{
  "model": "image diffusion model",
  "dataset": "regions of photos with short descriptions (Visual Genome)",
  "train_examples": 50862,
  "image_size": 32,
  "grayscale": true,
  "horizontal_flip": true,
  "conditioning": "none",
  "arch": "unet",
  "objective": "epsilon",
  "cond_dim": 128,
  "norm": "groupnorm",
  "activation": "silu",
  "weight_standardization": false,
  "widths": [96, 192, 288],
  "blocks_per_level": 2,
  "scale_shift_norm": true,
  "attention": false,
  "upsampling": "nearest_conv",
  "init": "small_normal",
  "residual_init": "scaled_by_depth",
  "optimizer": "adamw",
  "lr": 0.0018,
  "beta1": 0.9,
  "beta2": 0.999,
  "eps": 1e-06,
  "grad_clip": 3.0,
  "gradient_noise": 0.3,
  "steps": 25300,
  "batch_size": 128,
  "epochs": 63.7,
  "lr_schedule": "cosine",
  "final_lr_fraction": 0.1,
  "warmup_steps": 1260,
  "weight_decay": 0.04
}
Rows from block 7, named by matrix and row number. Each number is 128 + 32 x the weight over its row's rms, rounded and kept within 0 to 255. All counts start at 0. Numbers have three digits each. After the name is the row's rms in percent of the matrix's.
# emb: conditioning projection (model.decb.0.1.emb.weight, 384x128), inputs 0-127
emb.257 097:127151069107135114110059103143141147141128067122207146098100038140141093091183136150077128169182184082115197063094083147082124154146108152130140125158150098155110082116110109122102137135149132109165136140125142146170146158154098122108160156162116108138163121164063153151102134114114154162135090108125142133133098109152133136110148124081090092113093157121164144161139111171156239184156
emb.258 093:096077111091065106150092147072168131137118170139170110104153086119146100105140155131098136112127068186111108073088134137148122141110164127129129134211135178132076089115155153087139123083146153123150170094092112140131186119114180115182117144158168177113170117101118124121113185118163101163172127155147129185133106150158074172150146120106046181049126137126144074114106157124173090159132
emb.259 105:105079192158110118106094167179133113162101161108081131132161090166205158161113123160141085150149128092227155144155120096096067165102133133134070152128147113118142127100173090121094148196122127151158063110121098076095117122140145102132099142143160134159101099114139153076093158146160121174085159112138146063140161082109119123148158144182153147112119108143167076163126092139170112200101
emb.260 095:177109159106184084114136124162124146133098138101159092062125113118132137157091184088046103107097118104199123171098112143064124094082081144131157133143163138127140173229121080119164121161110130157176090086086110192127142094109175125120157105118124119150138151137084163115086147146140095107123156073111128105130113134156148111166182098100135161108133155110103107170138119129126202113049
emb.261 110:100147158113116094106118107149132141122178109175149148099124131091070115112129060168176126120105162149096141152180180108131130094151114152081072135097077098113124151131104133157157172056075069119108138085137203149089234108111140135078107142094170084076162104130149117152139146147090150078133177185078125087120146161124124136131148094155155098102126098146142141171122082079127170110134
emb.262 089:106165110078090142156145145161127164139132131107129114088180082142125100168142094197155166155095141163155164096150134150126100062053184118078139153139120068128144108105150140136175043126105125168127080116134139129088134121125109100126128093131106117087137097063128136143161098126085119061049140099103087076102168096157125102124104142119136119121169126147129075176124083196110103195157
emb.263 100:173148177126132126153174116147110130175180113128112155181109126116109116084104188201079102099102096152147120124093130051157112156124122132152068175093149147166114129086133096110150100085025107160072183140167135088103146134091138231064131136142123142138163085118068135110174090112082148122145189115130134144161127159114129150095165110146123128132106112118147114126134104168151121170129
emb.264 095:055133103197164125115154152164109092092105132122146178173133076130115141132130129053161104147070164119121161174107147098082107146155132102086129159097086098075140197102153105162142062142133123082121147129147183149096123037094181089111147156136181147099107123151109160117129147123207158149114168153162085168139140097114164147124080080135120116160124167157107096149174140108134103106115
emb.265 104:128140133088156106166127128157101086085077142064143123152143142144145182157152081114138162089180182140149171080086129132143140193109166117182153142121179174185098055103128146159165137133138071143141119108163197155147079153190141127135183125108047109135169087091098132181140084109072113131164104141069111107127171118162093104112111131139162134153123085115111129104125087112134120146160
emb.266 103:140130147114124144113140100122155125184095067159093122130130100093116088131150201122098130136173097158133105149145050102146115119160144134170073122114118153123106124108135077128130092154135188059138163084180095126179074125153174113143129110117165151162111085078190138143137208135127098166093129157073075092117186161140142150119185112166147093106084093120173121094119117123207145113089
emb.267 093:133143149112145128119119142074138150113161097130103121126035143147162153141170119069105183108137138102102140181141182135125101165119095127146111088125168136121131066153194155176149163169108093116140124121139197153074073139163102146139127136121144094102051146053146109101151118145097158114113094113164135076122149063179162181183098102174123128101077116167096107126112183152147186115140
emb.268 108:147130167173182076102078094133110125154140125136136139133129184070138122098139156133151109181087082154102157150135130123105170177144125138153125111119138132099121116151179063060077088117099110135114162095113150133078136164156173119111117139162109123150092158067098110151165108136151096095100186122180128158141090123173135140137071092128055108133103238123187131201123106125088126115168
emb.269 106:137107095170063120114097158102120135202122138108158100153087153140103102159073116196116166085140173164131130151174176100110133101149090099153095201109134114182135079059116142153111108080151128112115121105089141142171062141090141139081137101117063180118141146183119117097141197143176147141146118100102143155142090161134088140142132088113114073100103182135169147138132178180166150107154
emb.270 101:153111122119087123118159152147168083127136185222167147154082168140177162121109091098119138110074153159101116165143088121104154117118113112116128114124170163130159149126176136123138133128107081148119210100128118140105146170084133089099090150237130158075076104106112104147092101154178130058125175041121145122110109142135137109162136134170141119150122149122150164188138057140146094147099
emb.271 099:163135160086134113136073162161158032146104182156114170139134070118174111138064149140138102151155165076148153076139102136128123115171176081110089100164121145140136146067094120086139162121154147141165120124123085157121064125102173132095190108121132140114143118152122069150160088142104078186129096087076134143106148181053118167132083067143125106112128161102109105094150072126152142131118
emb.272 097:117125140081177143071127130120140180144134191163082083127147154110134139104119124146188128136140130121144203191133133171146161146192140135128095148191104097095064110145070151129081142108143134072155151134130075151177120180105141087114145092171183097149131108131111118173091134162163110185192169130166164098108122124114119113106147181084154089149135172122117157128122204074156131083134
emb.273 113:067136119117098146168177109067172088137100142188144135102086139177120092060112108193118148144101138107130105104159112079114163156166114136129188120105063175164119109116082100118138100087164131135157095115150112151162156141087122174093104126132164162078150146159153102160158126093109200131150111137123132092118108165139091164138183050118155128128128128120095197199125176101142065136139
emb.274 103:116077128125114099155163158093095134139072036124155175119149123156146097137123154220160176095138166110143174135108101145163095174056161096140083109156117092107169152142143173196114126151195134134090102160082134091132113120175129108161074121169166117145101113139119130092163137101164111143118089140085097166126108076091072130112082116115126169069116108102139126096087153131083109121168
emb.275 102:075123062131128168087163114118138140149093124100084070090144143111149053073087064084105146083116152112170046171120160159075113126083095094165156140194086112122140198151170141141132114095143061196105095097108127088116148106174121129158101171112131145085144127150124095084121154100185146122177113148120137134095188136155145141108143110131149172130115167074147134108108120118122124138123
emb.276 102:100134156099146241119065127097117139176052122149125122075082165108185135159101116157175120111146122133133122138060161199098096122202171118147148100098144112175100181124105111156117116177137086128194130136148095126109153100110167175092156089131146103166104111143127121187110089133149164174152115129149140045119110107163120134072151109154121122102156148099103119165115165123143139097120
emb.277 094:178149114097129132115137164139072110168116178149177059097148138123046133151121106093142141133116041107209122150136135098154119145173115181134162144138155146129114111172127159136137117148090126084094145055107164143108164155135127165137096104131171139152163214136105115154137181101181085083179177092127087140100115102121112141051112081131067156117151138153131150123163120147151137081123
emb.278 110:095174105114159148145096137177127125099121113176115120136136066147169130090116109086126112116124147117105131147103155140050129031095146128076132153147097191151144180128119108146102166208173153089143138121158136156127086152126138183160152163183123156136109146190093167121135161122167046118175163127096118113110092173118135142141155104178219113099120078136111072159144118118140093110130
emb.279 103:199109123113134173093083140135114127098104166156158124111146158080096127132083126151119112122143121165128169084113149101133113133127142130185085073122108102147117140115103142090190074124180144138121105112156143166104128137182089079169085074154138069127184162177112073138125197128129156145104133068112050165124159156121106101111089145141113080121098156134156122181056106169140163100205
emb.280 098:084133161112178126189135105163126130154127173107176128161123147154187112083133095124164067098118110152109086132069100147162173141113146103096118124106075156110089104152085093145049161120134092167117187095116125124164098164164136097106177131121101082121144127096100106179182160207173122141148142073151112139126062124135154121190197161159127108107186153169126136147176130128109125119089
emb.281 100:152138144126098145116175131173137137109131132064090147187144157136056079136154128143126167174121065074146132118096152127139133138127142109114119123130082070124116127100137069165158140103111048148150076143076114146118142144085142151182113112114137124094177130133085111184153109108154173108211097105108119097123153118173145203180141163081089115108172142121104087129138033134102132151077
emb.282 091:077120092148167147169144138101135096143138088063173109144187148140102223080138080128116067184113141064112089156112152087091184149088123171169116172148149130154129136087153153134124126156134142090127173123079077108163146170136116113109093126068142080118128088075101181136143132152161127129056139162094167112148152152186131175113147134095146088153152123100143088137084132098105142149099
emb.283 095:172150148138145093127126145195145125145125120051072127151158142125112150124158121115185094138133166075097124124085094159126104135086103123157123130163171143141109080118082104159132168141071083146136068113111168166199144106178196073148141186152086184129148078066117107182108136165131115154166087053098094097132123168118144134121160133173119118129054095126143084127136112150154117109124
emb.284 096:192092100139174124080081187110142148151062183129119164154148143131131154168127157131116158089133177142136093115093125144068096140150124180173158165133033117138158084102088112134173188134128137086175086070125176142127070142078153148134063114102099103152110157087132113084077124140154152129080156072129120120161133146128116127112129132161124126055120118090060095103114135118147147114109
emb.285 100:114155135141152163105153115204114103133135171094139135090189130070185125126066086135123109147187134170137163115100121095160080139070121097122162113113081101179108154116144119218141117156093114133110136108117128116118094126096135135113054127109178172092080122107148189105145161067070128052122130163137152101150137151121140143123130132125118153139093152117214159124117138058141173117071
emb.286 097:093190093128085120142102149115067161126155150116095159157170133161210113179103147143151143130171177138183127120099096107152145111135123125219143130165071133118111132097112111133181083097107121111141163120132154105190127120066064110085124102154060169089095134140145137136118157169102148178120190145155155086126158094063109097083107094137113113156104152127125175117092179156086167138133
emb.287 107:130097140168156118169149083095178080172084191154122178129151156136043117198130120118107102112135200070117110111179129129114146144162122084129130100079161151173092138122122093213124161097074122092157131110121098106185096134138138134160128091120159153133071118175102107135118053142143120133087074141101126133115084135133132101124099156082158065110084146179133141129143114188091146135144
emb.288 100:131116144124183088164143085126145116095148129139152154068099188096148046067111206168103113101138100121138179135179092129109179111080122130126124071181157122081158104090114122131135103113166054064130119108134141140159141175176132142159173162099166082131145136150050149190153152156151135101161123165192098131132137130129162130166133116114152124076115112134125172131127127142190147159165
emb.289 097:155193191098136117122171150093130150089127117079111155129165103137147108062125113113084134110133134119173135139097117144139127147139135030146159143151103184081064125122157168111135146092091115156121135121109107163112152161107129140127124055154134081104091109110139175060090128073061116129155138115182063126108054164081174105139147142082071181142117098186165132158109132158142127107128
emb.290 094:116179187095145141142154115139135114100092174152116154115124135153107059157168094101145177099131161106164122166134102189090148107114144104097096096141100151179132111206216137115121154115148182129134138122136105165145197136153137124111146160121172092173118139152146132095143190159123079148144175143165133117128091103063123134043091124108081116145163121118191203127178148110086154143109
emb.291 106:133123082133161118161075158114092138151091089117132133088124104113178076111081158127105045114118126169097101121152126117152094141052102090142129101146118104100131058174094139073138091134141121179162185119095145144132129159139081089120077091164186126114075131159121098077164204094138104098128139139135148163156114140174147082148115141112111180127105124140111120122107134139194081133029
emb.292 099:174147110081067082118056162087116142087093126135158095118114148132129069168187129176086090095144148140132118180092147145119155181113108101163109148073066116149057140115136098071125130151149116092130163115163115174149105076126126130086147080124146143115070142127139135157172173088107130080164150120123134171139142075199199142171156122178104145104109127089132094163160169120154140135105
emb.293 091:084137169172162136092081195038137104150134085108149115159143147076109165129122088150073091124154109124114148076183127153101080184144149082088118110117090088170086087170182152121069132109135135087139059106106151083072145097111154129121095120124140157105183153162111125145119170173151151170115132102103119078078102107165118152103157116085120092101120145169115111122126078155147154097164
emb.294 088:136117107145135143164122106116168079126178112125130116173074117128153171098098120135143126136117083161132097136076120216130159186158100160153140174051092162105106126106134152155099149100092157092084142140179171134183130114153155124116167127094149093135106150093138107155171118158122208131144134194145119129128130178164120158113148112187141154163083094120061065172217131116112103168101
emb.295 090:109132146177130131115106136099165092169128081148134075131112097096081170136090104143116098182159071118101151100130111201082175133198126130110124096163135107145097170114122126114153111059104144128126121124072107081072199141104176089145201137060095153101157093088108101124159151184170147143178110122134118075139110170110122105120133134136162101170171102087101168071172158112128143117162
emb.296 094:118172116071147170098089124100091133111103137137100166158203106128125099144130135093091165163143115162174146131171129143089210096161154088125142120133124146108071093108134134117133133113170137132202147111121096114120084111064163101121066142177167091131182128108102100121052106203184075091113108152148141113092155092113192141100128109119171155170136079115108143203133117147123103138148
emb.297 094:083168166151129164183061166107125129120126110105089168084112156187130096164150151007107161181132105110165125112174106100095151120149143087092076150150139140120113140145122081122137093103136126082131131132141156136096076168146089154131128132189120180125129143193061172115072142122144115119112071120160108151101107132122088129140088160124099145165085099149118158177107081088142083083152
emb.298 094:168098119103152188127134119139129159139127120105125093102104100198103169162157123127076115152146118092131172125144115184190064101128125121108178101121075073126080103116185121117092147100122159083073139149098079140110119092153145079078110193154119047138073100188153158161135154088164189144091101145137131161125113133114101111141142132158078160074143128138104085164090151132127171105072
emb.299 095:147148125137191118109131212157131111053136142128067058113144106117115119119177145098120129101116145207167162096118120160141130115123068144102146179150139110083105117143127132185150137105126146136112124125135184068138133143083111130131187154129128132141182115135075071113084139131135139184142098120111141116090096104091139136158131161132132184106172140117146170142180055058180142041149
emb.300 099:118178116161114114134157126122122076120111121088096168152180189091173076180143146183144120107064108091085079138125116078103124132133121144102114136073155128160151149135156159152049097179126145075158115114132115125185108050095128146092084092075080119140154124143179115172136121136167147159151122109109107112133128146147152136173098162151132110131041059134142189146157128147068156148106
emb.301 101:116108127166159112110149117128175071055109134175158150118106100145146099116169149116130107142155152131095141160128172125147140132164143049091083117149107081109160182140155149135105118151102139087127159118103123116195063161148039136088122206152123175106106103177129153087113142172182120111118078141117142146100129191065073080104116116157132105127155098106099124138165081138115110078194
emb.302 102:159089090102119067108167133135136139172180131168179093148064141103077174115134147101080158106183120113097151073114122097071148178148138148136152132124166110120192160122124113168165088124171133127191072147119174118112113118079158076095144168093125080114130098154129151161077166094113160128146156075139133091095124111160142127174148150113210094127089123123161140184078093102129090144093
emb.303 096:165164121160149125128157062094082098159061119128094160137190145096189149102102159100066135147148107106142120170130113122154167136156099109125109107081128150171142175104092133189129104078164153119106134093144177143132156095132141078103107075127152108092183058150148154127054116214146159163122134154133156176141078112115136111126205153141129112156135118087052152096130125099111111154118
emb.304 098:118132101125096088133143145174144113135069127123105128129114112137090152175111139128074097130115144122070131149116059175158077079131097060121129161152116123165129126155093113095115113180124130154098136112117109091189169180153101152122138106067140110128147123156131087159202128232162129101119137115196093158113102190087167154136158149120055140132112134196131169145067156156150131089089