A small image diffusion model, trained from scratch.
Data: trained on regions of photos with short descriptions (Visual Genome), 50862 training examples, 63.7 epochs.
Rows from block 4, named by matrix and row number. Rows with one number belong to one channel. Each number is 128 + 24 x the weight over its row's rms, rounded and kept within 0 to 255. All counts start at 0. After the name is the row's rms in percent of the matrix's.
# convs0: first 3x3 conv (model.mid.0.convs.0.weight, 288x288x3x3), inputs 234-246, a 3x3 kernel for each
# convs1: second 3x3 conv (model.mid.0.convs.1.weight, 288x288x3x3, transposed), outputs 234-246, a 3x3 kernel for each
convs0.27 099 [138  91 181 142 133 107 120  82 129 140 125 156 164 105 103 132 137 114 120  90 155 139 109 125 149 134 125 165 104 140 149 101 133 121 123 137  89 153 121 162 148 125 141 143 115  57 111 140 162 137 129 112  93 140 132 146 150 113 163 135 119 101 129 101 153 124  86 118 108 161 115  72 110 131 148 132 148 134 114 143  75 143 136 117 143 141 114 183 149  83 163 139 160 144 151  98 166 139 103 118 116 134 129 103 112 114 155 113 100 133 159 127 117  53 179 108 133]
convs0.28 098 [147 112  94  82 105 150 107 152 136 155 112 146 187 140 120 125 134 123 104 129 115 124 171 130 122 136 128 143 105 148 173 180 137 153 109 158 101 110 128 141 108 133 133 157 136 111 120 110 132 150  95 108 105 162 118  98 129 146 128 113 118 112  95 101 106 137 135 124 143 131 102 131 129 126  76 156 122  85 129 108 127 146  89 117 113 138 118 144 112 112 170 130 104 102 129 123 118 132 100 118 135 128  70 120 116 109 156 132 110 119 173 141 184 133 132 139 159]
convs0.29 100 [151 125 118  99 152 110 123 105 148 112 162  99 120  91 155 143 129 130 114 108 115 124 121 138 102 140 172 149 144 116 124 161 145 139  80  98  95 138 128 145 126 133 147 129 138 102 155 113 138 116 104 114 125 106 126 132 114 105 110 134 125 140 179 152 138 162 133 109 119 130 112 140 113 151 156 147  77 130 114 160 136 115 142 151 109 126 145 114 149 126  85 165 148 160 101 144 126 107 137 147  86  98 107  95  99 140 162 139 122 121 107 120 128 155  97 129  82]
convs0.30 098 [156 127 123 120 157 101 151 100 101 122 144 121 111 126 107  96 118 111 130 125 105 131 169 138 140 108 143 127 135 113 124 139 112 119 154 134 137 133 118 110 137 121 128 123  91 130 134 126 139 110 146 110 129 163 115 149 124 129 104 152 104 160 143  87 140 131 127 103 119 105 138 130  91 142 147 135 113  90  78  93 123 102 115 125  85 151 138 156 142 116  98 149 118 164  70 166 132  91 101  94 121 148 121 155 131 142 140 184 100 148 100 138 137 117 141 129 166]
convs0.31 102 [134  71 142 163 114 224 116 118 118  89 165 146 111 160 105 145  82 126 142 159 156 149 137  94 113 123 137 147 158 138 115 126 117 144 147 125 157 160 120 130  81 156 130 182 109 119 129 159 150  89 146 122 141 117 131 110  91 160 116 144 160 137 105 155 121 118  82 144 136  95 153 137 124 167 146 103 154 112  93 183 148 123 109  65 111 133 101 139 124 122 115  81 141 125  92 150 126 130 134  90 101 122 108 152 143 105 158 124 105 135 132 141 150 108 118  97 115]
convs0.32 099 [138 137 142 138 104  78  86 138 115 110 110  88  76 128 129 153 108 131 123 144  66  78 119 137 114 136 118 109  74 137  93 174  79 117 156  74 108 156 113 120 119 152 115 113 137 163 117 155 139  90 112 112 180 123 149 134 124 143 103 167 150 167 109 144 155 111 149 137  99  94 149 121 109  89 133 161 137  83  81 137 128 144 110 124 137 121 105 140 120 182  88 169 139 137 123 114 156 155 100 157 143 174 113 152 169 148 124 148 112 148 122 126  88 100 128  56 172]
convs0.33 100 [ 98 110  96 166 121 154 161 127 135 152 126 154 122 135 114 113  88 122 134  93 121 131 103 133  97 116 129 148 130 186 124 141 121 111 152 148 137 156 125 170 122 158 132 116 110 129 128 102 111 108 118 166 136 131 137 112 152 115 128 116  75  93 116 137  94 117 122 174 127 107 131 164  95 124 172 169 138 153  88 157 111 144  91 129 100 154  91 153 110 108 146 120 132 110 142 153 106 126 140 134 122 167 160  98  60 127 126 100 110 107 130 129  89  79 164  85 116]
convs0.34 099 [116 171 121 143 123 147  98  99 110 139  96 117 125 140 130  98 119 139  81 134 134 153 119 137 111 156 116 101 103 115 136 126 113 128 139 126 114 157  96 107 106 126 110 109  96 123 160 121  88 107 136 118 176 145  99 102 103  94 137 147 109 101 105 106 170 130 125 113 136  92 137 140 129  88 151 159 112 137 110 136 133 152 141 126 137  92 100 121 152 128 125 154  91 112 148 108 187 158 131 107  86 143 129 140 113 152  98 139 115 113 142 147 101 140 112 102 100]
convs0.35 103 [ 97 135 132 103  98  88 148 107 120  94 136 160 149 127 153 123 126 144 110 136 135 133 108  98 148 144 144 142 103 136 156 163 104 164 127 110 104 103  90 114 109 118  99 108 160 129  74 117 119 133 142 114 101 126 156 135 148 128  97 173 166 148 100 115 119 122 158 104 144 150 115 128 145 145 115 139  94 103 115 159 139 111 142 131 148 116 137 169 107 126 106  68 132 156 133 117 111  98 136 101  97 169 112 118 178 114 130 123 133 117 174 130 113 104  98 122 116]
convs0.36 099 [143  91 126 134 109 152 182 134  96 123 120 141 161 151 132 112 106 105 133 156 113 139 113 111 148 113 104 116  88 164 106 132 162 118 144 132 137 104 139 187 124  84 100 180 122 183  79 137 104 170 142 137  83 136 139  80 114 114 127 165 131 120  91 105 109 120  92 123 147 167 109 157 106 102  70 115 138 107 109 130 154  87 109 138 122  95 120 116  89 106 142 111 131  88  98 122  74 155 108 122 109 146  99 123 100 146 121  89 118 148 103 147 103 141  70 108 150]
convs0.37 099 [114 117 113 151 166 136 157 164 144 103 141 167 125 139 138 105 133 111 138 143 119  91 147 129 137 144 130 173 109 142 162  96 149 116 142 152 100 146  83 120 129 169 143 146 120 149 131 142  99  53 139 191 145  89 111  87 150 125 145 156 102 123 131 106 128 145  68 132 159 123  95 133  96 124 135 116 129 155 146 118 109 103 124  72 152 144 132 128  61 160 122 125 127 131 120  91 187 138  93  91 149 117 167 139  75 108 123 111 132 118 118 155 117 134 115 125 141]
convs0.38 100 [138 110 129 141 112 149 128 149 139 128 162 105 103 136 157 130 103 102 169 179 138 152 158 134 140 122 129  89  99 135 102 159 167  91 138 125 122 139 153 150 150 139 141 109 130 157 156 101 129 130 159 111 139 125 129 130 150 133 151 146 148 139 138 165 118 136 139 150 138 137 131 128 158 126 120 137 135  86 137 146  84 129 110 135 129 153 116 144  89  82 142 117 108 139 128 143 149 118 154 130  99 148  97 110 149 150 112 128 155 138 162 112  92 153 142  96 138]
convs0.39 098 [110 109 141 110 143 105  95 107 129 107  86 104 134 120 102 123 109 106 131 146 126 115 129 116 158 115 117  82 128 158 145 107 173  91 138 188 134  95 102 137  92 147 137 115 118 105 131 132 119 108 128 127  76 116 140 112 116 120 124 154  89 134 105 145 145 160 138 197 124 133 124 118 100 101 111 122 146 156 130  88 119 121  97 142 181 126 145 102 184 130 115 124 186  96 181 144  87 116 157  79 137  83 156 133 100 160 150  98  83 162 128 113  99 146 170  88  88]
convs0.40 100 [ 95 174 147 142 117 113  76 149  84 145 124 115  88 108  90  98 147 149 155  69 119 169 133 132 154 144 137 173 163 144 106 125 148 154 126 136 120 122 171 113 130  88 147 116 109 109 140  99 142 152  98 134 117 139 142 146 131 121 130 136 111 165  97 100 179 136 127 131  94 131 149 142 111 107 131 110  94 172 159  51 136 126  96 108 127 107  89 140 122 122 100  84 175 134 148 127 130 135 167 128 168 123 130 124 132  97 114 116 105 147 123 132 120  85 136 115 157]
convs1.27 100 [124 162 112 107 121 160 136 131 129 142 121 152 162 132  94 112 139 123 138 151 116 142  88 143 133 154 172 135 113 100  92 127 142  76  85 135 113  70 141 104 159  97 139 137 133 160 124 144 110 120 127 124 131 127 138 124 130 143 120 119 148 140 154 147 152 105  97 115 151 156 184 106 123 176 111  92 121 176  80  90 147 104 115 116 100 107 139 124 127 119 167 155 152 170 135 111 151 139 155 126 114 163  70 127  99  90 105 108  89 142 149 132 137  94  85 147 141]
convs1.28 101 [145 156 123 124 152 137 134 163 169 106  62 155 173 113 107 156 149 115 105 150 113 117 131  97 171 151 112 113  95 107 132 127 157 143 122 124 139 113 128 151 138 140 155 135 149  89 139 107 132 169  96 132 135 128 103 103 158 153 107 153 131 119 151 122  81 109 122 131 100 103  98 159 124 130 120  73 157 139  96 119 138 149 116 133  66 145 142 159 108 112 114 123 175 144 131 109 128 147 159 173 123 142 129 135 106  67 139 112 116 146 106 112 144 140 132 130  90]
convs1.29 096 [105 108 132 111 124 125 146 137 164 143 126 131 161 167 109 138  98 145 129 162 114  98  88  84 139 149 125 128 111  93 151 139 129 123 127 168  97  79 131 138 166 164 175  91 121 112 133 155 142 165  95 173  58 138 115 168 106 184 138  80 150 110 146 155 134  90 118 216 135 100 122 158 137 158 119 143 132 103 120 141 159 114 183  90 125 170 110 117 119 136 146 105 137 139 128 151  89 157  96 121 147  61 115  91 160 186 114 108 162 140  74  84 130 114 125 144 170]
convs1.30 102 [ 90 143 172  99 115  99 182 129 152 140 112 137 122  91 126 139 128 125 137  90 106 116 126 109 141 121 151 159 133  99 124  96 143 119 143 106 124 118 130 138 120 144 119 143 145 137 149 150 131 112 116 126 125 106 121 138 118 110  95  75 128 138 114  96 114 146 132 162 135 104  77 154 160  97 110  95 176 131 107  86  94 154 136 149 128 108  90 143 118 121 135 100 201 122 101 120 127 104  89 161 120 133 126 102 125 122 126  98 115 148 128 114  73 139 116 111 156]
convs1.31 096 [ 75 144 138 185 141 149 122 157 132 181 124 116 123 114 103 124 112 129 107 141 119 129 106 150  89 125 103 127 107  97 146 100 120 124 133 140 149 143 144  96 132 143 137  98 107 151 105 144 112 125 133 152 131 107 159 132 100 163 127 137 104 148 138  93 104 114 117 120  74  74 134 159 112 119 153 123 143  72 143  97 137 125  84 112 125 139 167 147 110  69 122 142 124  92 107 181 139  89 106  87 100 162 117 132 117 118 187 157 157 111 193 109 129 129 138 138 125]
convs1.32 100 [123 124 138 119 147 130  83 147 109 115 135  88 113 111 155 144 106 109 137 157  91 119 113  96 117  95 179 148 109 116 125 122 140 137 129 146 146 101  90 109 158 140 127 121 110  91  94 173 136 147 104 130 120 125 121 150  80 168 151 131 167 144  96  65 118 133 108 114 184  97  82 147 132 138 153 173 162  79  77 160 148 152 101 125 160 119 130 144 128 102 132 119 115  84 143 148 124 129 123 143 125 122 118 139 111  79 129 102 162 135 154 128 154 128 118 116 132]
convs1.33 101 [ 94 117 115 131 156  97  96 137 146 121 135 149 131 114 127 109 153 132 109 101 141 125 163 122 160 157 114 125 150 181 130 134 136 145 119 142 109 151 126  70 129 119 112  76 100  90 113 120 122 102 146  99  95 104 164 151 168 160 152 122 108 122 153  88 113  97 107 184 136 137 140  80 153 137 132  90 158  69 173 103 122 110 145 121 133 160  80 150  96 167 110 131 134 162 115 134 163 164 194 115 131 118 140 113 128 157 127 136  97 148 114 119 104 181 149 132 136]
convs1.34 100 [132  72 120 166 157  44 176 137 132 172 127 140 147 124 131 153 144 108  98 119 127 103 127 171 139 139  98 101 146  90 110  99 129 117 149 111 132  98 110 123 118 126 121 110 143 143 122 146 154  97 127 156  90 120 127 154 132 154 107 108 152 124 118 160 150 135  89 106 128 155  91 175 137 134  91  94  67 128 161  67  82 150 154 121 130 138 119 130 122 153 147 129 135 116 121 126 130 133 122  94 117 137 138 144 107 137 167 123 142  82 139 120  89 131 129 179  83]
convs1.35 099 [ 97 152 124 155 153 118 148 138 109 118 147 152 154 146 161 129 114 162 148 122 141 128 134 169 143 157 136 119  56 168 130  98  68 118 142 138 100 113 108 146 137 112 138  71 125 137  91 187 120  96 122 139 107 134 161 110 127 115 158 113  92  69 138 146 140 112 175 156 118 160 122 138 147 107 110  81 113  96 109 126 151 163  78  92 118 174 128 104 125 167 146 106 104 113 133 110 145 150 114 115 135 134 101  95 111 122 132 136 126 142 155  88  95 124 134 125 109]
convs1.36 102 [116 170 176 176  90 101 117 101 188 107 174 128 128  96 167 148 139  70 200 103 116  83 151 130 120 157 145 107 104 101 119 100 140 115 132 149 143 146 124 107 137 142 116 147 124 134 147  97 144  79 174 120 149 109 120 131 138 104 147 148 110  95 112 126 167 129 136 158 141 133 118 124 112 120 124 109 120 143 109 146 137  97 144 143 104 130 129  89 114 116 138 124 140 126 131  99 146 126 134 145 135 150 103 117 122 140 131 128 122 151 109 135  95  94 148 157 140]
convs1.37 100 [ 80 159 129 135 179 159 133 113 126 158 144 135 128 108 131 138 107 158 132 157 132 115 145 138 132 183 153 132 118 138 162 160 117 173 115 111 122 162  98 140 156 116 116 105 149  97  96 129 168 120 105  86 102 132 142 120 146 133 144 111 126 173 105  67 133 139 175 145 112 124 134 141 170 122 117 135 149 107 130 153 101  91 163 113 115 159 134 124 104 140 112 112 123 139 132 103 116 131 128 121 107 133 169 182 129 140  94 129  62 104 127 132 137 151 112 120 118]
convs1.38 100 [153 176 144 169 135 128 114  91 155 125 129 123 141  91 127  83 145 111 121 134 114 131 117 107 103 174 135 130 119 142 129 130 144 100 113 182 107 140 134 100 112 125  99 140 139 123 135 130 153  77 116 151 155 123 115  96 162 150 126  89 172 146 127 133 159 141 114 125 168 123 137 116 150 149  96  78 112 102 131 124 120 130 140 122 123 148 140 141 103 118 168 101 118 106  99 131 153  98 103  93 121 150 107 130 183 143 127 170 101 144 135 123 131  92 156 146 146]
convs1.39 096 [125 115 109 112 114 145 154 127 129 126  74 126 135 129 147 136 139 159 110 113 120 121 131 153 125  85 188 130 172  99 113 135 155 142 170 110 120  97 110 134 128 167 140 137 111 120 139 165 119 125 150 144 161 134 199 126 130  99 135 160 122 109 138 135 115 141  78 120 108 142  86 169  95 141 123 155 109 163 138 125 197 129 177 129 120 116 151 117 148 160 129 104 124 128 117 172  93 132 138 133 133 136  99 119 140 179 133 100 147 158 130  84  97 140 133 128  77]
convs1.40 100 [131  86 138 116 172 155 124 139 129 151 125 135 175  60 139 128 119  87 108 125 123 147 124 139  98 124 119 102 110 114 140 115  73 118 123 142 119  66  96 155  70 124 129  95 128 145  92 128 102 102 105 172 164 109 132 132  82 165 122 101 141 131 148 122 126 170 103 114 168 162 107 146 118 150 119 136 173 121 155 158 163 157 163 155 111 168 107 162 111 121 118  84 104 131 161 108 136 140 147 129 149 104  96 123 171 136 151 138 175 139 115 121 144 157 125 169 130]